A small masked image model, trained from scratch.
Model: 64-pixel images, encoder arch vit, encoder activation relu, encoder width 192, decoder layers 2.
Training: muon at rate 0.0026, 17000 steps, batches of 512.
Data: trained on photos with spoken descriptions (Open Images, Localized Narratives), 203450 training examples, 42.8 epochs.
Rows from block 5 of the encoder of a small masked image model, named by matrix and row number. Rows with one number belong to one neuron. Each number is 500 + 40 x the weight over its row's rms, rounded and kept within 0 to 999. All counts start at 0. Numbers have three digits each.
After each neuron's rows are labels from the 100 images, of 14848, where the neuron reaches its highest value: "responds to" is what is common among them. Only what is clearly more common there than usual is listed. The data: photos with spoken descriptions (Open Images, Localized Narratives). In brackets: how many of the 100.
# fc1: MLP up (encoder.blocks.5.mlp.fc1.weight, 384x192), inputs 0-191
# fc2: MLP down (encoder.blocks.5.mlp.fc2.weight, 192x384, transposed), outputs 0-191

fc1.199:510508539450503509475483562446549499541490474455467497428427537558563523444489483464474489425458499532517568516445517468447480483496519538507437506531493433514555448405423472564501456473539579488528472468510467513530480519496488538597549462456442449497500522526547539489500454423544494458534475478506498458499575520529478513469494517466592474500457501580588503445474452550451508448422490532529541477526503452532493578543527514533444508521499473483464499588470511510551476454521509482564469446494490495524432512548538529482540569491559503541538548469532477564497463549464536444
fc2.199:479474482511536530435452463476494493521568503507517483580507457531497509514466526473545534491532543400462416457532464468505514542523489443513488511488473488498543488524576523505447432433552487472446416524408471525536516564538466530483557467527485563546485498430491436431490469467452592514560505527562483622511447516508514532510477432539488518500567473584489453530456496466494465499446489445530495544463513526523476481479424463503482511563456508437489527560510502519492480484596481491460502541527553506485486530517523501548505484570517493466499489574483521519458516549385561514
responds to: text has "two" (30)

fc1.254:450477531492508438462557534532480537459483522519492565457591570426529526479508489481500499601519476496506456519506476464496445500470564490497540449583429536555561471502497546515460580551517449471481441568524529437501536499498485491475562480500504444421470530424509500498558469487516479462545580436500521501476553498476551450532475506497500478520420543547546508421573475511526493530505548527481454526517539486480463495499553429481410476515487467454586476515492552509537511496472460506444487473551422452491457587425498529459525458480489507493452546513535498544511518485592478460
fc2.254:505496472513463471532561485452480525511565514452487481507513449512462524437501498557524523577445508418475536419602508547534513490523519510484497592499475449496437462443513445476486417487505511445452527503471512523513558457482561514535486489485496555483484392524534491523494558436541500510487438520500412499518514446511513479508490471507513467473465414521482493540444527559480526437561533470544504497447501467558561575504523449494521504589515491465511442525586495530426538482605508458576469536483542560545529498520448441474459523547488520529571451484484552477453548499517502502
responds to: text has "grass" (25)

fc1.17:496548512512529481458497533456495591578507469553541483528536496510543526500516513529465480535552487503484399489592487449483537492484531484499524544542517468471500439509449519477523482487421465523465502496538492490489488554585452531431448534485494563541459448429507541413501527400474518450461429476472484440472486468484480570520465512502454480537554499480500542550538508463456503522504505529477458551503493477471497452510477472514562550498479452512535470363588421512547539521537528526490419517523456500461560567498559455551533537484471510560462508470462600528553509470526519464
fc2.17:519455546437565524426565529521531573468534450501456434435532479522543487625497502542559534557468558462585525428558447499474455579466506503423493504495471493505503506503513507468435532485474546486475520437464511537465458511541559566587501432519477516498481466500475490510442486432469437400511479544436474491513500438481501489488543541519544463549452450530523458492498470495455508441489543511516504448493538457489461555468434448483524533623509493511468493504497486484543510458531487552519447519455465540546496495523527514514496499521546555579510499462463552498579475511517487483
responds to: text has "sky" (52); text has "buildings" (27); text has "water" (25)

fc1.161:519516512555520505532475495433490582491457535540508506457466490557564499425543532495444523498472555496511452529510513538468497558416519500554509474464445552394430499500433451497464485467546548459591553459487509518546540475483481518517501486499496423540551524536499447533539536541441483537516475549439453460464483554512491443468516499451572517486561512489525523554517507523435461447523475474461524473553452525558512500501495523499491487485446539440479509527493506520427487547454503517430454437549442566452534506540549465472539566495591523598545506438542545502430498543524460497
fc2.161:490504500484464529504511512510539557556459503497579530502491516510486562514460502508513570482511500522483525493444471532519521487512558572492530510536426515450429545489545521465520535560457445504496467507488476472495595497485518489512494451468480539443579525539470540523450505454515574456447479496522492430487561474530549439512601488529395473454464556441520555530515446513530577506531532509544460480548467484465540448563549467505469465510536485564520507552476460455475531515474495443540550596439423522473495462520531477464422473429502439434430515510485521410520551489479433477
responds to: text has "wall" (50); text has "table" (33); text has "white" (30)

fc1.113:441497441505477485523403420452522503457543563516516547450518514460473501548511575446561573477497493494566544531457494487508515542508497560612511454468524524564506574458469550556474434479421455486519533469444549505555558505499507459515524481503490451462531470505425493536458479556539489526516465538534488385384540508506498495496488413494489510473504501489504572455485470508544480467526527519536463535536541519506590469475546515439462491522477485476400513465524515508439430491512433474504522505527490509522467535505579505513477540532501471540553496486527477536426530539502464446
fc2.113:615490455507502532531479524508526527564468487453526478515512484437524421477445545542486502597559437558490552486548510401448497478545488499484477478465482532473531519547499526490558503453543490455454619507518483490537538545565547551433486464540507493539477495468525525430486488525528525492475505473530443520426452531531470538428485548485541513489509514496468549486505490474561526435511509554509471505535553479496416453493505566451465481535496371488532460592518459502514527494506562544482517422559490520464525491482449490507469497459579560496433485465519485490439473513483498428
responds to: text has "man" (29); text has "woman" (26)

fc1.25:466504450506550515477495477513543509446462458495460554490526491420469592474516466501499449433444445527603524510499502432474438527556499489482518493562584485533528524583536475521537504491489474454568519457506490425574484506496447424503436496472466523556436469478482477550542546506494579526542558558526548531498484457478515496548495558498509477539488499511481477542499560476546520487474522461498474484540466483498468485549507536523440497527459439535484526473497414469501466509478432491441467432557446518511520457556528468571546500580471386527469533544447569563502518525488566468
fc2.25:517529510489521548505539421568491467486492527497495496515528511521538524485490480526517487417543459435534477558556440476437507486479447518460479515501498514489499479546499469506482526501422407449557516540450471525528492536501469495440517526426483518531509450455450447435455523515496456546478520484537480565511476580504541499554513531516503471531527502454569415472478539573530466483528499475520556521537505500470373501424461508501494486542532518487511488517487477514447545481572471496523576446485520550469403498505452527588609388531541473543509559437526507495574538517436522530
responds to: text has "wearing" (30)

fc1.369:558466490435546580468470569499479477509496524461527457463484460438492515548483566519487509584521535500481489479434500486486535457509482502514513506475504529520491529540536504454513543464482543563456564458533496503518491473499552433570469520545509481471484518497481482539520530543500424482505465523382474582535491511555551468499565506438522515545532521460480548495539456490503502628487460519489494488456509537537515522406477466550549460399484582486481496517480430450522449514498522472454508477412471471511564442440497479516447525522536566536471546515421459541531578434494539433
fc2.369:521526542452531458469502498495428459519510538457574499598513442489538482509465568514507520614479568509467501464514539568509510474453469525520519510473399507471554601475481636478495522438526472567498522531479514482473549446572502504448512478543542534426447500460505453580474426519462459486516524448473480481448545520509509454537537463521472513473480472475583447508444482535423577485498531476556547476474473461520480495474519458487540523474507506476543480578503527503512524450514549526517529533518466444511531517436506505428477523501536522441511482547482420498435479524440500493
responds to: text has "food" (42); text has "plate" (31); text has "bowl" (28)

fc1.156:423450550442500512463547503510487502488485535461433517474470493552501559549511512510488516537525521503523546537477498543531400518472482513528518484554483417502501478441491431455445474557475526473439396516517572447517514485436468544489491505490486593479524471523486544615475550471549457485529482528511433448524438552485478524472498523528531476522515490530453507541498513498442409497528545469567425516534457491482504505563488529530546513529491498458503561487468470500566473476597498519570475448457479462488555509574459474490500546535512484429475581456549466500407414503491527533
fc2.156:468567513525543501506536498520498513487524521529548505489453486501579460595477492533429490582527480493515508541527515532501390427451431517481528521483524465522527485420515464532480486524480504483434439492511580454388510469536507492507563496512435488550487498554526515545494527499481478488479484496524443501488437566496418482510545575515563490485452489498557537502476552553512382491509524477531509579536545492511473445544517465529513497510523511515522550529420496584509472504464442509554545400471429503509513454523467491507528460539498472416480519459561403451491447521533520480
responds to: text has "building" (37); text has "buildings" (31)

fc1.61:505517461557468479558571493483529461498439491519529525455481481471538507459554474505540546432485508475480531462473465478546488497558562483555447468488525523439516555513520488553470354522429419537529487459461535501516497446439524456603489493537499557508502492510487528523471487561469547490454477463476516546499513497387576511544576513560505480516532491539499487436539507534559488462492541508558500532461468515470458484515462509510498560527483551526447483455606466509444502415434400486465481544496507528506481510549554496513454452503458473539446573447546505503569487525479509517
fc2.61:468523473515488497480491396564464474536482534418552539458578498493581503513494459534484593526496495539593552507558459577488531492501438507519530427537526514461499563486491443506526510419510472427577543557492477525536556455508450464481507452526455424513511459521436507480463466534461459476503510495594486478546489546493513570543452573484499550506495467472465484473480518519482543473568524494477547574441397474543515409450477494521460522553492525510512480489503545529537520544490454485539411450511540540482496538537512516507458496474470504475475538423469475446491525461534455495
responds to: text has "wall" (40)

fc1.1:488527503480574461471495521517482497517512471487535534423443508525508443523532578556453461552481500549452509518470516529485481568516466579534555514475386490477508469488461443555469523549477473469520438539453490507449526466534493536487550513437468430570482510516562517381477537480517534511448509515527449570491435491486547497461448489468506418502434521462582428469529509518466515466551496525476479568515504479517545500483498505505483456539463460441535538524499548516565509483546477538543540504470480473532457539579456484536485408485539520480499556462571470516530375560486529518
fc2.1:518449477514428541428484488436411468574520560492596426471574499451494477609435510507476548509560532552480537470527535497486556497518433419439525499516534546473521572559542499492509577492502481489502539558583465521494446526452496536519493451559566540456553475514498514507473431537489474493518494478420472451473531459496482457527528507465461453481540492487435454521531505491550517544484468540507538464468467503494475483451476544489480501437533498549502491469512422467460522502467566525509501507562514561484488490521522415502526554479593550502515498404497525477463521498502421528
responds to: text has "building" (28)

fc1.182:498520506487515484541451500543529462512484436506449415407401564434479438486560577591547529524482513456499513496473467456535510468480431460540514394500539529504503485490503537512485448532466519428449451503539506411520549459465460500466497509494435549549511514449446531512485460460540505511538497484447533477471556451533488498554518560569516583457537531431496474435426555459575529438482540548504483451544556467535501462530487501508544468526526564538515451495460505483529498460521513501535510449459494541499569484538547490455495516514516527542490537522564421445532454490539514525
fc2.182:523468499480505491514480511521493448451529498548512476486476528541517472473511546434549526477524488482524512493428397552577508537540513482478499483485406475540512601509459531452483460494494515547531530420535472494478506454450431571559473428528480552450540605455448515579522496506436535459590517549486500470528453500514543487468513525527535454526488403555475405527511491495565448490528471466538514494546528471511507506499537471465482494494467517446570470529521590453524517474507476496468633488534496486484466443436544505518503422470508538452489479504545485490569531476488448538
responds to: text has "lights" (25)

fc1.72:524516536510495553496499517535444546509481521494593466537461523534537498478480567565446529545527516451454475391377546515539502490496507470420480584505435494487492506490518514445517484473536504513474500474564565530508542460473463508515529519535534552494440496435450497455466526468530485476459585508569523492478452538483506473561559476498519497518528514448585512497543489454443512533601450523480551428520504423473488498479515539535461442480492436430441481488506510429445522470465529572585534494487498468511568484496531408518491486499515545553518515488451488511552533433522454455
fc2.72:474466509491432531451524565576517549500523469529565470568479510486507554497509544509468523525536532485449495452443580511546472469504473464363422616484450454485508493487532488518439508497512521475429524437579489507481530501487464485494540521548544570438515516486435525508503523487493508462515522558479504489443470510456456427497581471519577488472474554475576581582506530464487507490500491499536539428541489469474464559457446567515481538485488430503488521576472488534473498482520541445538548510544506469434534526528504405466501490535530530543443491450494487468513540483489448463
responds to: text has "text" (31)

fc1.96:453467435529536468520539514446556424474476493467522498490429493473554544531471533503561420590494546503445497480502550584487484479456541511523547484506509446495483486487535507463526497491462453453576511643501481492513438458543431510431542511480486513537513523526475535523463524542524517485474503512495503477455549548446501419502509487560464504499572482586485518470503431488536511462507488384500480571503424517559539506536568503458590590492544520471447485552543457538541472516526530483464463530535481488497520460525431523457472502549472524479469433484502556468446467494494453537
fc2.96:540454517542565526413527587470472461458458389487505536558462522469440463553493500481482475496529472505454475510440496479506492470398484513404448489513449466535582474506509486440545503511448462600607501594457575468479495452499518530529597547492514510532551557538535478479500513482544506528475488425553495489444521492482444491417514448537519464456496524499547479479545510524523538534495547530548526524495477536563508463536452514509499539497457550549456477459521502568497518487492549513441553553477435538521505483513516536508470511531479445534478459483506467450494485436509430539
responds to: text has "sky" (85); text has "trees" (80); text has "buildings" (39); text has "road" (29)

fc1.358:524528450503509499497454504448476497521486525509553543539472483478512494451513447471567551458542540466456538520510475477502539444475558487484478588490475458541490455554572510431450527475551590459439445505509502481532589506453486516480523512481529533471485500544542530551593492382483521556480486505541479482460459492392523542509521501506426488542488477558482539497505486483514580491485460479527441432508524545486474528563460508553501509483557460535549426479561595501494502436444513523555493564499437511486521492494511452412521484462478500551522459445468525473526417540464582464
fc2.358:430580478476534501497497559531490509536519557501478542537485469507489484498466433531469447469472523415553496535491456482454494446511468492487499578482570484449490498527559543485485559446491532503501442532468540466551472545399500510531459475533481488517505519516531530529484517513441541538537582593473511460528549553488441493479506408590521539472456535563438477508579457473479485507501508507455420527500485469548511506443424565502567594463485531520526485506392475488502499538526523485478543472515518455528502573504495499470407562468552543532468475462417538433483498488492505460
responds to: text has "sky" (69)

fc1.166:522526525538526446473476482521560515501440608515465492508469526546536555501564559494590516529515468504542464495448519543516530543532508501448426580467506436481503508469549501536426528446497473500552429558497497572412464529472481503563498462505508505556498538409433468511518477466458550526426455524512486438487540483491503494530542561488468444526565447476531481473486546483558551546563477512534453524541439506474489477488522480528440499444564469488547481536520456459501463489476538506453517556514422516420512462448514505518449506493559493485409528485439576438531432514501467522
fc2.166:516560458485473491471538517450528469428566521516491536537529508509556449466482471523506681512473562533528546494476503500463577512491420480483482459497478482538462504470455505482576476423507493536508480497533481446502524477507419492513548433502489414515497500491494557562455510457461435532564487514526512571512518526535515507515439474425435513438492485499540421495506471508468549564478513490468529539453498428536579532590547492535492480501527559485526498497566505417491502469516509485502501506548474460587514508437541514415518471580474467455517443466520500466525480555519496472
responds to: text has "trees" (57); text has "plants" (27)

fc1.203:498466515462537517421517449512516489508521521499445485553537520491521580513412524482498536507524547536528446528523526512542546508513527519485556477553529494460460495594452488458468480430501521501545432426484510514437487529516555520497480429474578520465532525525508478499535531481465457413502454436515527456479492456493471483527509511460494416480465623483504490454550415502544537459474442578476482505452470517508538493514507423559579531502524495493433462551610499455491495533534484513547513481475545498409521503609470463468486499588540504481461459485518544561554502504505506556
fc2.203:457462505520517501431469464488500450555501518507472500559430469490571524482497544527501521517461551504554483448487504475555450506553433498405497483525486536529464472478499503496499539492530537492559507501533543522494472457442451523498473469444529517531452464516575534564421564464513390534534495485484432489563528534473449496514541536469457489504503549557562532522551452520545538496486404537471470580511502495569487516535516437533466518462448437480469507490530611458518482459490513533537504447498512505517535479514512417538456474564471466511465573495455452586444501506631489478
responds to: text has "grass" (37)

fc1.319:478482490482482482494534559531503451461470507529540491468430457441468506527520473516505510487495529511574533490465541524493532464500525493520461447493426508495514460496483520416512518466479524466478549574487522547444558554533468412493450548474464501493511494583431478448540464486551522520457502485443556543541541439493422511394532488540495476574491540560577490436457507437498595501460498498566495485525451480556511497466535469492531502516567548419426548535511482605594504521490496543530483501528475513474517569538483536530485476503466502535550573473475516459479480419474413538
fc2.319:461534536474553549519591521472490536573511459561527572584378586540502508521474503533483531504522528491527548498493530477466505559487520467470493406491519546484446520443563452545480518564514515461516459499459443477508513489451550549475460424490531515435510558535417443512459601519519536495467503490506532486466530424535474468487483490484568451529592446500475525473485517456507390492543403508491475492512499539536497490512444548497474444505475432485537527483515503522480501466507526503544511443505517444439450404535433503519515506497510557562461475530494476491539503468529511532
responds to: text has "building" (28)

fc1.290:468522508521493537508533487548498439472450475510504476527464511473537493450577488545570433529477500416442481538466495494456405529509533539520441444505518444549515445427576493555440496513523486526505432481527526480494541548536466430534488528496546488433518491488507485521560525510451431423562530475458509535531589476534561532485537555473492457535530506495558413505503532498508454489504470442516493563621480448491538521535536504541490509473455458538516542486409486534465515500446462514551458441484437503501613574512431465489514498491472493542436496493462536524471529486541510451
fc2.290:443516522499571486424553473434467466516505538487510573521534490508544553477465439509529487512452519521429521410515469469447438550503487562511467528526472492492460519479456462538429436579430481560492538452584538488476548456502434575452494470475481514547484511493466501503534483504484475513415531531485466458452435573529531532520525580530499497538511532467491562464539458572529510470468492513524546548462462506476511486485478530447428498512565506421454489493495497512512584505461469456524453553533500413519444525517558561482512462520588522484511540440512453570549502531488563531
responds to: text has "people" (46); text has "buildings" (29)

fc1.13:558429521545457510517515505509563436518483455526489574502426512424534532503481570416483508503410528516504452449482460552533401494506473474484535502561475469536527552498554493500512535552492583493532495589484529544516488526484503488421530535527437493463487551560477517530531516503449523553496471448494527540466424496483479523492473482531433488533467457498467477463486462486536559500561466511491563484503446468603465508514506520485448601552454450516522499513548563509511473444530568518472435527454493575497522459504432487453489542505455554616506484490473437519479491484488442498
fc2.13:534526475528553492507564506491581509494547401565545593527452463463536450492524445507496516484462439527492477490459547459519432521465560471517484460485480470497498527436576499519518493526492464580427523513492496476501491476496564475497537485492515403504432489530522451448515522549487485550485461457569505618550464510508442522387504516461527500482525524490509521496430483503508554491531502489483424517497576538532507508526526446502555512547455542400512573531507527533462492496454495513492501528473423456452507501500503577457453473506485450487431491575537454483495494486505615537
responds to: text has "building" (25)

fc1.336:485516535530481509462479500498505486426509503462467497561529533459481452532485519439497495540517489505480556498500538510501570495509513471465434560524526483547473516470548496417535520497501469450470544509474542427503518455457508451501501403554533475490534493500416538586545524565486423547517522515453458489417494447518476475525483492518507520459451540538492539509479532462471464603429535482444495433557432444524546464493478556566501459416490546558555457522471439515577534529525562533451504447546496481440540552545501549535457583471537479508551502559482502509476493449572492414
fc2.336:488518508537523542465560481529506462476486431496549571480531507506483527536440478527516545446424567547540497490424467535522538568465563509568447513425447391491482574467506495474532490490483507513515540429566480412535502475517499504485451502586494448550528462467528557558505510525482506524553457557467557530553509490550492501467486460476468573454517457484529558505453433478524476479479547528411491463485449510517521505451543394477530518450494492439490445463456559496444483475501512512522449488540527504539474521474555519479490531457438514483514512513518498506596455479612548487
responds to: text has "man" (29)

fc1.73:497537416498507520519511524520498476517576513421437478449483468596504471481529492477446591456496456555481478589485533507564582505502443529545487430486484488419523487493504476525534546472504490492431444472466540547468511463442538493573484526470517487437468468519549455454485553516511528563472585545533529525481510475465427489519539431437551553521500500452509559492560484524501470509409542560440545528453487526504504469464497400521499450484468541445514460542463545476463437547509471576554523501527549460545466538517554490480425520495527420497520504483529487518528499490553520523
fc2.73:521468574550538482481500432493537534497401495582439496527456522424572498489476438480556414541478502424528438451515459463477458551471555451463510564534499477517489547554534481514499477554567465509600522509524448498519468591559480521457480475528444520511528549516511507499548515433504513489493463462499494466514474528503511454474480583564521448503459468575434449534538530428553454478549456545492486503495538482484467508505507625479467533538496454566491519445548445529542549487494494455449415509479470543476502437507503532550562449503484519523481470496477552513495527474503507492
responds to: text has "wearing" (37); text has "man" (34)

fc1.327:459491596447536500476553546525552534489517533445488465477519490529521520447537539459495484513532489528527540528552503501528452518507530541506514460526459528525452525521486523496449479540515466464451443475515527448530529496467525425505521465444516518501519525493446521537453497496455472500480513499494399461540438504466552508469462513458524482544521509526529563558491523550448433494513548465522495510492524487401438474530561537545515503515504553446500595503479505497502526466509362534593516489453473488438539577578450458522444558565500437377479476440448511560408475504480465490
fc2.327:492579467447548475539549447492564523486507444504480518499471442498514528475513497438469496516474464530566415505496502495505451537558464483592447528490550536514481448469525484529536459553505498484401512463481500487478574531572503474477497513492567486521500531523524481489581437483396505512520472410520555564508515487480461555505512517476522500451440522550522494491434515525535453514476456472443496557503601553557450497438491515528541495545476518425595514508475507542470515518521404533523570509463430468496512456523482555483480420480527479524405565480519502479501539493503576459
responds to: text has "building" (26)

fc1.128:479506556510561573451450456493505514474409481513439473464584507445472567495535463494526442442437493516536464488548474498485431565574515527503473492461551428558489449499523495497592517476456464442544539483516475497579544529490523483493492525481481473579504495482450523535409564557547588500517529499519528529486455479464469458486496525464513462556516534541424485498504547495556404466414480526511471519536421569508482562497497522482414510525456520552518501426518452437508466488494509451459509525513517528489463486549427521526495487535479471534563518582505476513498460564496466469
fc2.128:478497441539536543519481439510503565486422531585459501444498524400548478469488509426482459466551534438538473444468591482459505508508448439489517506521503550468537481516539528474478527512498491414621533459494492495541435535521456499488477567481535538519542528509449506442482477586474484490478486531509531537504482512543490438516473560511481525493555508598502454479541487524454502537583518479474508493518499506444406524510511535475435526457533413524469518546417544557478504562441478520479497579468530564444452510523525489576495491479489529558468448454481474507563542477510474470
responds to: text has "people" (67); text has "standing" (52); text has "sitting" (39); text has "few" (34)

fc1.106:499432516445494545484528611431591445424539454476472469500496471483523566488430494484505491514506498547560551499542440513479560556507491444516488456528519494525472467545553508491575510479572514512520529504500543490548485575428479580468522493450516585436526458410507489494485484476526417477539548501512466468522518508520466540595518483474475542487554487456484539536495401491501577562517530477424499438540466500480440511486519514478521531510510495560489428465496468499500551546489562506469525517552492448413434458552536522445510522504495448448510482516528552499540498502463549452
fc2.106:509466468569543497536503520452439510563446491541476435503537482452499525506449480532486583518497543545466529516458523475461443565471519504529494481501553525440524542512466526525553448505551581432558478443537594511459535490464410480459511449494468529490470497483485443448538525522534539547529514515503506512560526489506555586502504439483490458498530487499504491519463503540547587456610422517543508487513538571521445410494443515454481419490483490437498506462485463465526498475468468514510413510527588502481479497478544493494475478447474510416539547497477480544567413465527524557
responds to: text has "lights" (26)

fc1.211:507477510457496459465558474559466460448525499439498519421505536490448466488461510488524356526449535472513525495439498526502552490529512513502549527468450467508524465509482504514533573537414449461470612565601530595484482453520444536421545529506505561511474450505514511442468487512503473489465539494552523490503504455545462520447467438475404494540533461506563432487450505517520508497487486500481453420563457479528501502428473482473489572552468595482512475541487506471528521522516586483480529545476425495515506461549480536575516472528511553544549503478518536525476462486488534525
fc2.211:541536511559473546456486509530481479510492482524549507479535424498522469521476472481448486434480467501533561558541507509467505489462416551472527454498450548519473517554440504463496478630451463503498541502479515588485567479539473501528596552536435483481477486526486447520522488510529503456456512446514479427482506523501419498462458509496534463570489488430586491480495524461571518467437513465529456559585486473474524459522557522479478434490531509523515470487494521515580520473489557452457558535468444481495461564509442505557514476506466522539500491484527566477496567495505360588
responds to: text has "building" (28)

fc1.179:530475505476501486447450519432502537545413488500477527485467577534514436494442548482508501461536432455562517429488496517436513493473461502518488586552509552505452527464472449484550458529548504509501445508509463553488578571539481520513570432455488486555528544499437528481460486481510478506509456440525496506480553523602498536518536450495479539404474471527515527519454491459521462530432435478434504498536476463478551455516572524510454525471534448442481502552579507446553480504601513498527549529536489583457502566504522520537496492480465475464474612466461477513488477544548529441
fc2.179:508484479473482513538398531503475454457454481443511451531513490513546534498481416467464496517560498478507509542554478459450500490526497505516508536520499479450487478526571567541468446528498505518478532502452412443517489574576498524498414487501524499518479594503559435455530492524462501469561446425534515549532504578512559514412511472464560504499485486512509511543510503483507442465453394451466529549469505517415512573513461507472480534473488451504513580492534518600535514535528588522555492436491524539429469528493473500505560610426485568490538498445494509502496483508478460493
responds to: text has "lights" (31)

fc1.382:461493531552449533391554412452497486395533450503504503475539581455534548502454455519507533455476445442536510579506454464491475482499527533497464483517485590490490528510487497543401496578500452505547452563530541475498513537456516404467563489464495503511499416561480547543535518495516434438512537467525508495593460558499539487502526512501496537520511561537566464437460418522554490578568568468429472544512475494558499526498516494458453469527508426502458480507462484500480544484501446479513469456512509470537535494484556505477539490525483479556454539498531488513523511528555556491
fc2.382:544495485450428462588549476475480479547528488531454475479513497506553497428548539504557478572437441401510437416521557529459470525483541501469510551583477507503553531449481522505394501540550487496531440517527492490478541467457467537502468515460452494474431490533508558491549479491527549462520557504538509452492485534461522498475481559565453499528504457534472459543546548534495543510531523499531475531520525479403471528493455509483449538577503382456508534499547546406506485492514453446484472494475492602454476495498472422520510433544486556472541547539531492531487472504534554512
responds to: text has "people" (47)

fc1.97:468416502538590520487517508496550500459427474460498500527504538506560546536437465585559470457527515492511494496527512492579421503446513462492489498550507509490436554443578430496514497431482451433454581472598530515520496534518450547498497488496481568462562456515501465525527496541535444500471452490474486494500487442534515470485503480559542601440560492499462493511437454526534492483502479517540486475457519479568551462470512546505513513511577571510485461492553416490508426519574503539433461465524558558509532525435461499428485543506508514430447535431506516509495483502468527553
fc2.97:488523476502481540463459531461481476453512455426539414528515472589445505567431448413507578529491436564496507477516473453487478531427481518490508502514535531457530513534519452458509486605501541479508602495574518580528479515513534531509462444514541497436494590578543475432487483484574463492547478430533484451468506474539517496471532432574552528396535502487554459507449474554463475556484456599481508505534472510503538434473482485463528426509568501499481471518484467497468515535530524496535469512482505554483524485525500468478544540485481491403499524511486467546505492511513501549
responds to: text has "trees" (84); text has "sky" (66); text has "grass" (28); text has "plants" (28)

fc1.143:429562580527484506574564455524401511506480533525483507515522512400485538520468515424445505514517528498532531497478480442487509466477515554512483490540515472602524551546538490432492496431523532526454470476463533503522474546482495559461582469518498540484503463496514557485407482530460539496463493427458551536515534488489520446484575525573425454528501476429422441480502439402487508481540444497514505468507509475436533444460459500519430522495574568493525508458462485567526514546462529452487502442523561509474506493480461458479528542487553448480475524491447588530531526485538523499
fc2.143:487602544514477516463554472580482486494482530512419527538510462452507514498489569446511523539435534522509497494476509420495478468508520609522404469484492471618480563538509520437510588538519568507492529506386536487509503580516453526577551500506519516475511476510531539449443462533506496489438480464540542499476513494462528436525614494505461437515482547495447473551505455414490456481501520448559478555486475511459496505540458545494461497549488499487511442470481538481555537489518438429444508430490516477489558514474507502469526508516565467501492480496581500428503487497482493460
responds to: text has "text" (26)

fc1.168:575564515542506481493495499465498462570511530494576514483498474468517545521445419588506527457520530502530546505527504528504436507548460509505452499416562504492453488477522457434506438460473502555431546445571500566502482479489445490528521462431549547518533466503451470497544457493511445528471506483551515404600545568471448584567516448499496518518509477508500498456493377555451466465490479543533514516440480550544472441445507512497559584501537505486443470506524480535506511469531544483528477509383501494491513502543515575458486546447477509516500526457508545431497502518480508547
fc2.168:489494532475490421492562484544525481486527482524564468533464503493500438528485359591493493494542415487520527559568498509512528479438471479449478501428513528526506444477537480481483478500472458555515532540470510560444572514546560538471511483501523435573470442544527497491520457458479505583462484515532436471484571572475517496478495565535525477389475535448528568469478437489456468370533545513493561462487516442518524459465480476531559486524529460546507487491545452595543529485520554471559473503499481513450513495549510490505488518511528505543464500498501494437511558458511442489
responds to: text has "text" (28)

fc1.299:511501529529488568487515527460468460540510519492411556481494562516512536448437515568459460500515549498443468520520500520522468476499531507441473515467493535436539551522469448521539430496497483557485502499567543522458467479468566534451462532503499522494523421555505548471467482525483464489457492532529518550510493510504436398568405536522552496561503480469509484477527465470516455464541618506460583504518475461507508514525402463546546479561484522516496536471509361566539543434536474499430536487502556492513464502516460480559477460526544468579559479521530520521488421508504571488
fc2.299:522500473539465509539486500494479487468501483481470588487546490508492460509576483456488532538525557488585523476463464525502532452523435478519560484476459528452536485498458521470584458546547470602477479427491536492523494488507513480482563474539516502523481489529576501558454558545503412460585515533544518458495493453519476493505470497455532528465483501520488493544526520509493535585506526436433526599503445532551549446525481515484474455467507495468390526491524513487506519508540473554552487434485498360539533589461528547451480461491409475531490527445504413443507510459462498445
responds to: text has "wall" (40)

fc1.94:459503475482453491568525457484497513501498536528508461485470465517481407490511530538521556429491467568526547526493494574554557408504557453463493478486525473528610465539532481549556409507454518478522427513473463469527492542444481500509505497531512493549418485533555492516479571436534626516520548544507539464480564527447500459500511500493492519423527472472495481557552492497513498419383499575475557504476495480438464551536485457527510514446450469516501521530504493518423520524490492434509455463519497532547452482454568479546421504549529483453542500472536445490459459507485510458
fc2.94:467497559539597529526564512516468502547488450518451512487511487421479545559523452474505406506610437423449534477523547516429453527549455471506476576448517506439438449512584523508431527570478492518540495492502526565503466472574501521532533547434553544502474526515494433508513469553470508510416503403482514556506441499469546491442519490538526471523565516491511452517437492542475493569459535502506476524490497514513443522478512455502486510547504470458463505525513498506519452471482579466447522491475526542499528551581407446501537445482516490486490518569459441525545530483494458514
responds to: text has "wall" (44); text has "man" (37); text has "wearing" (37)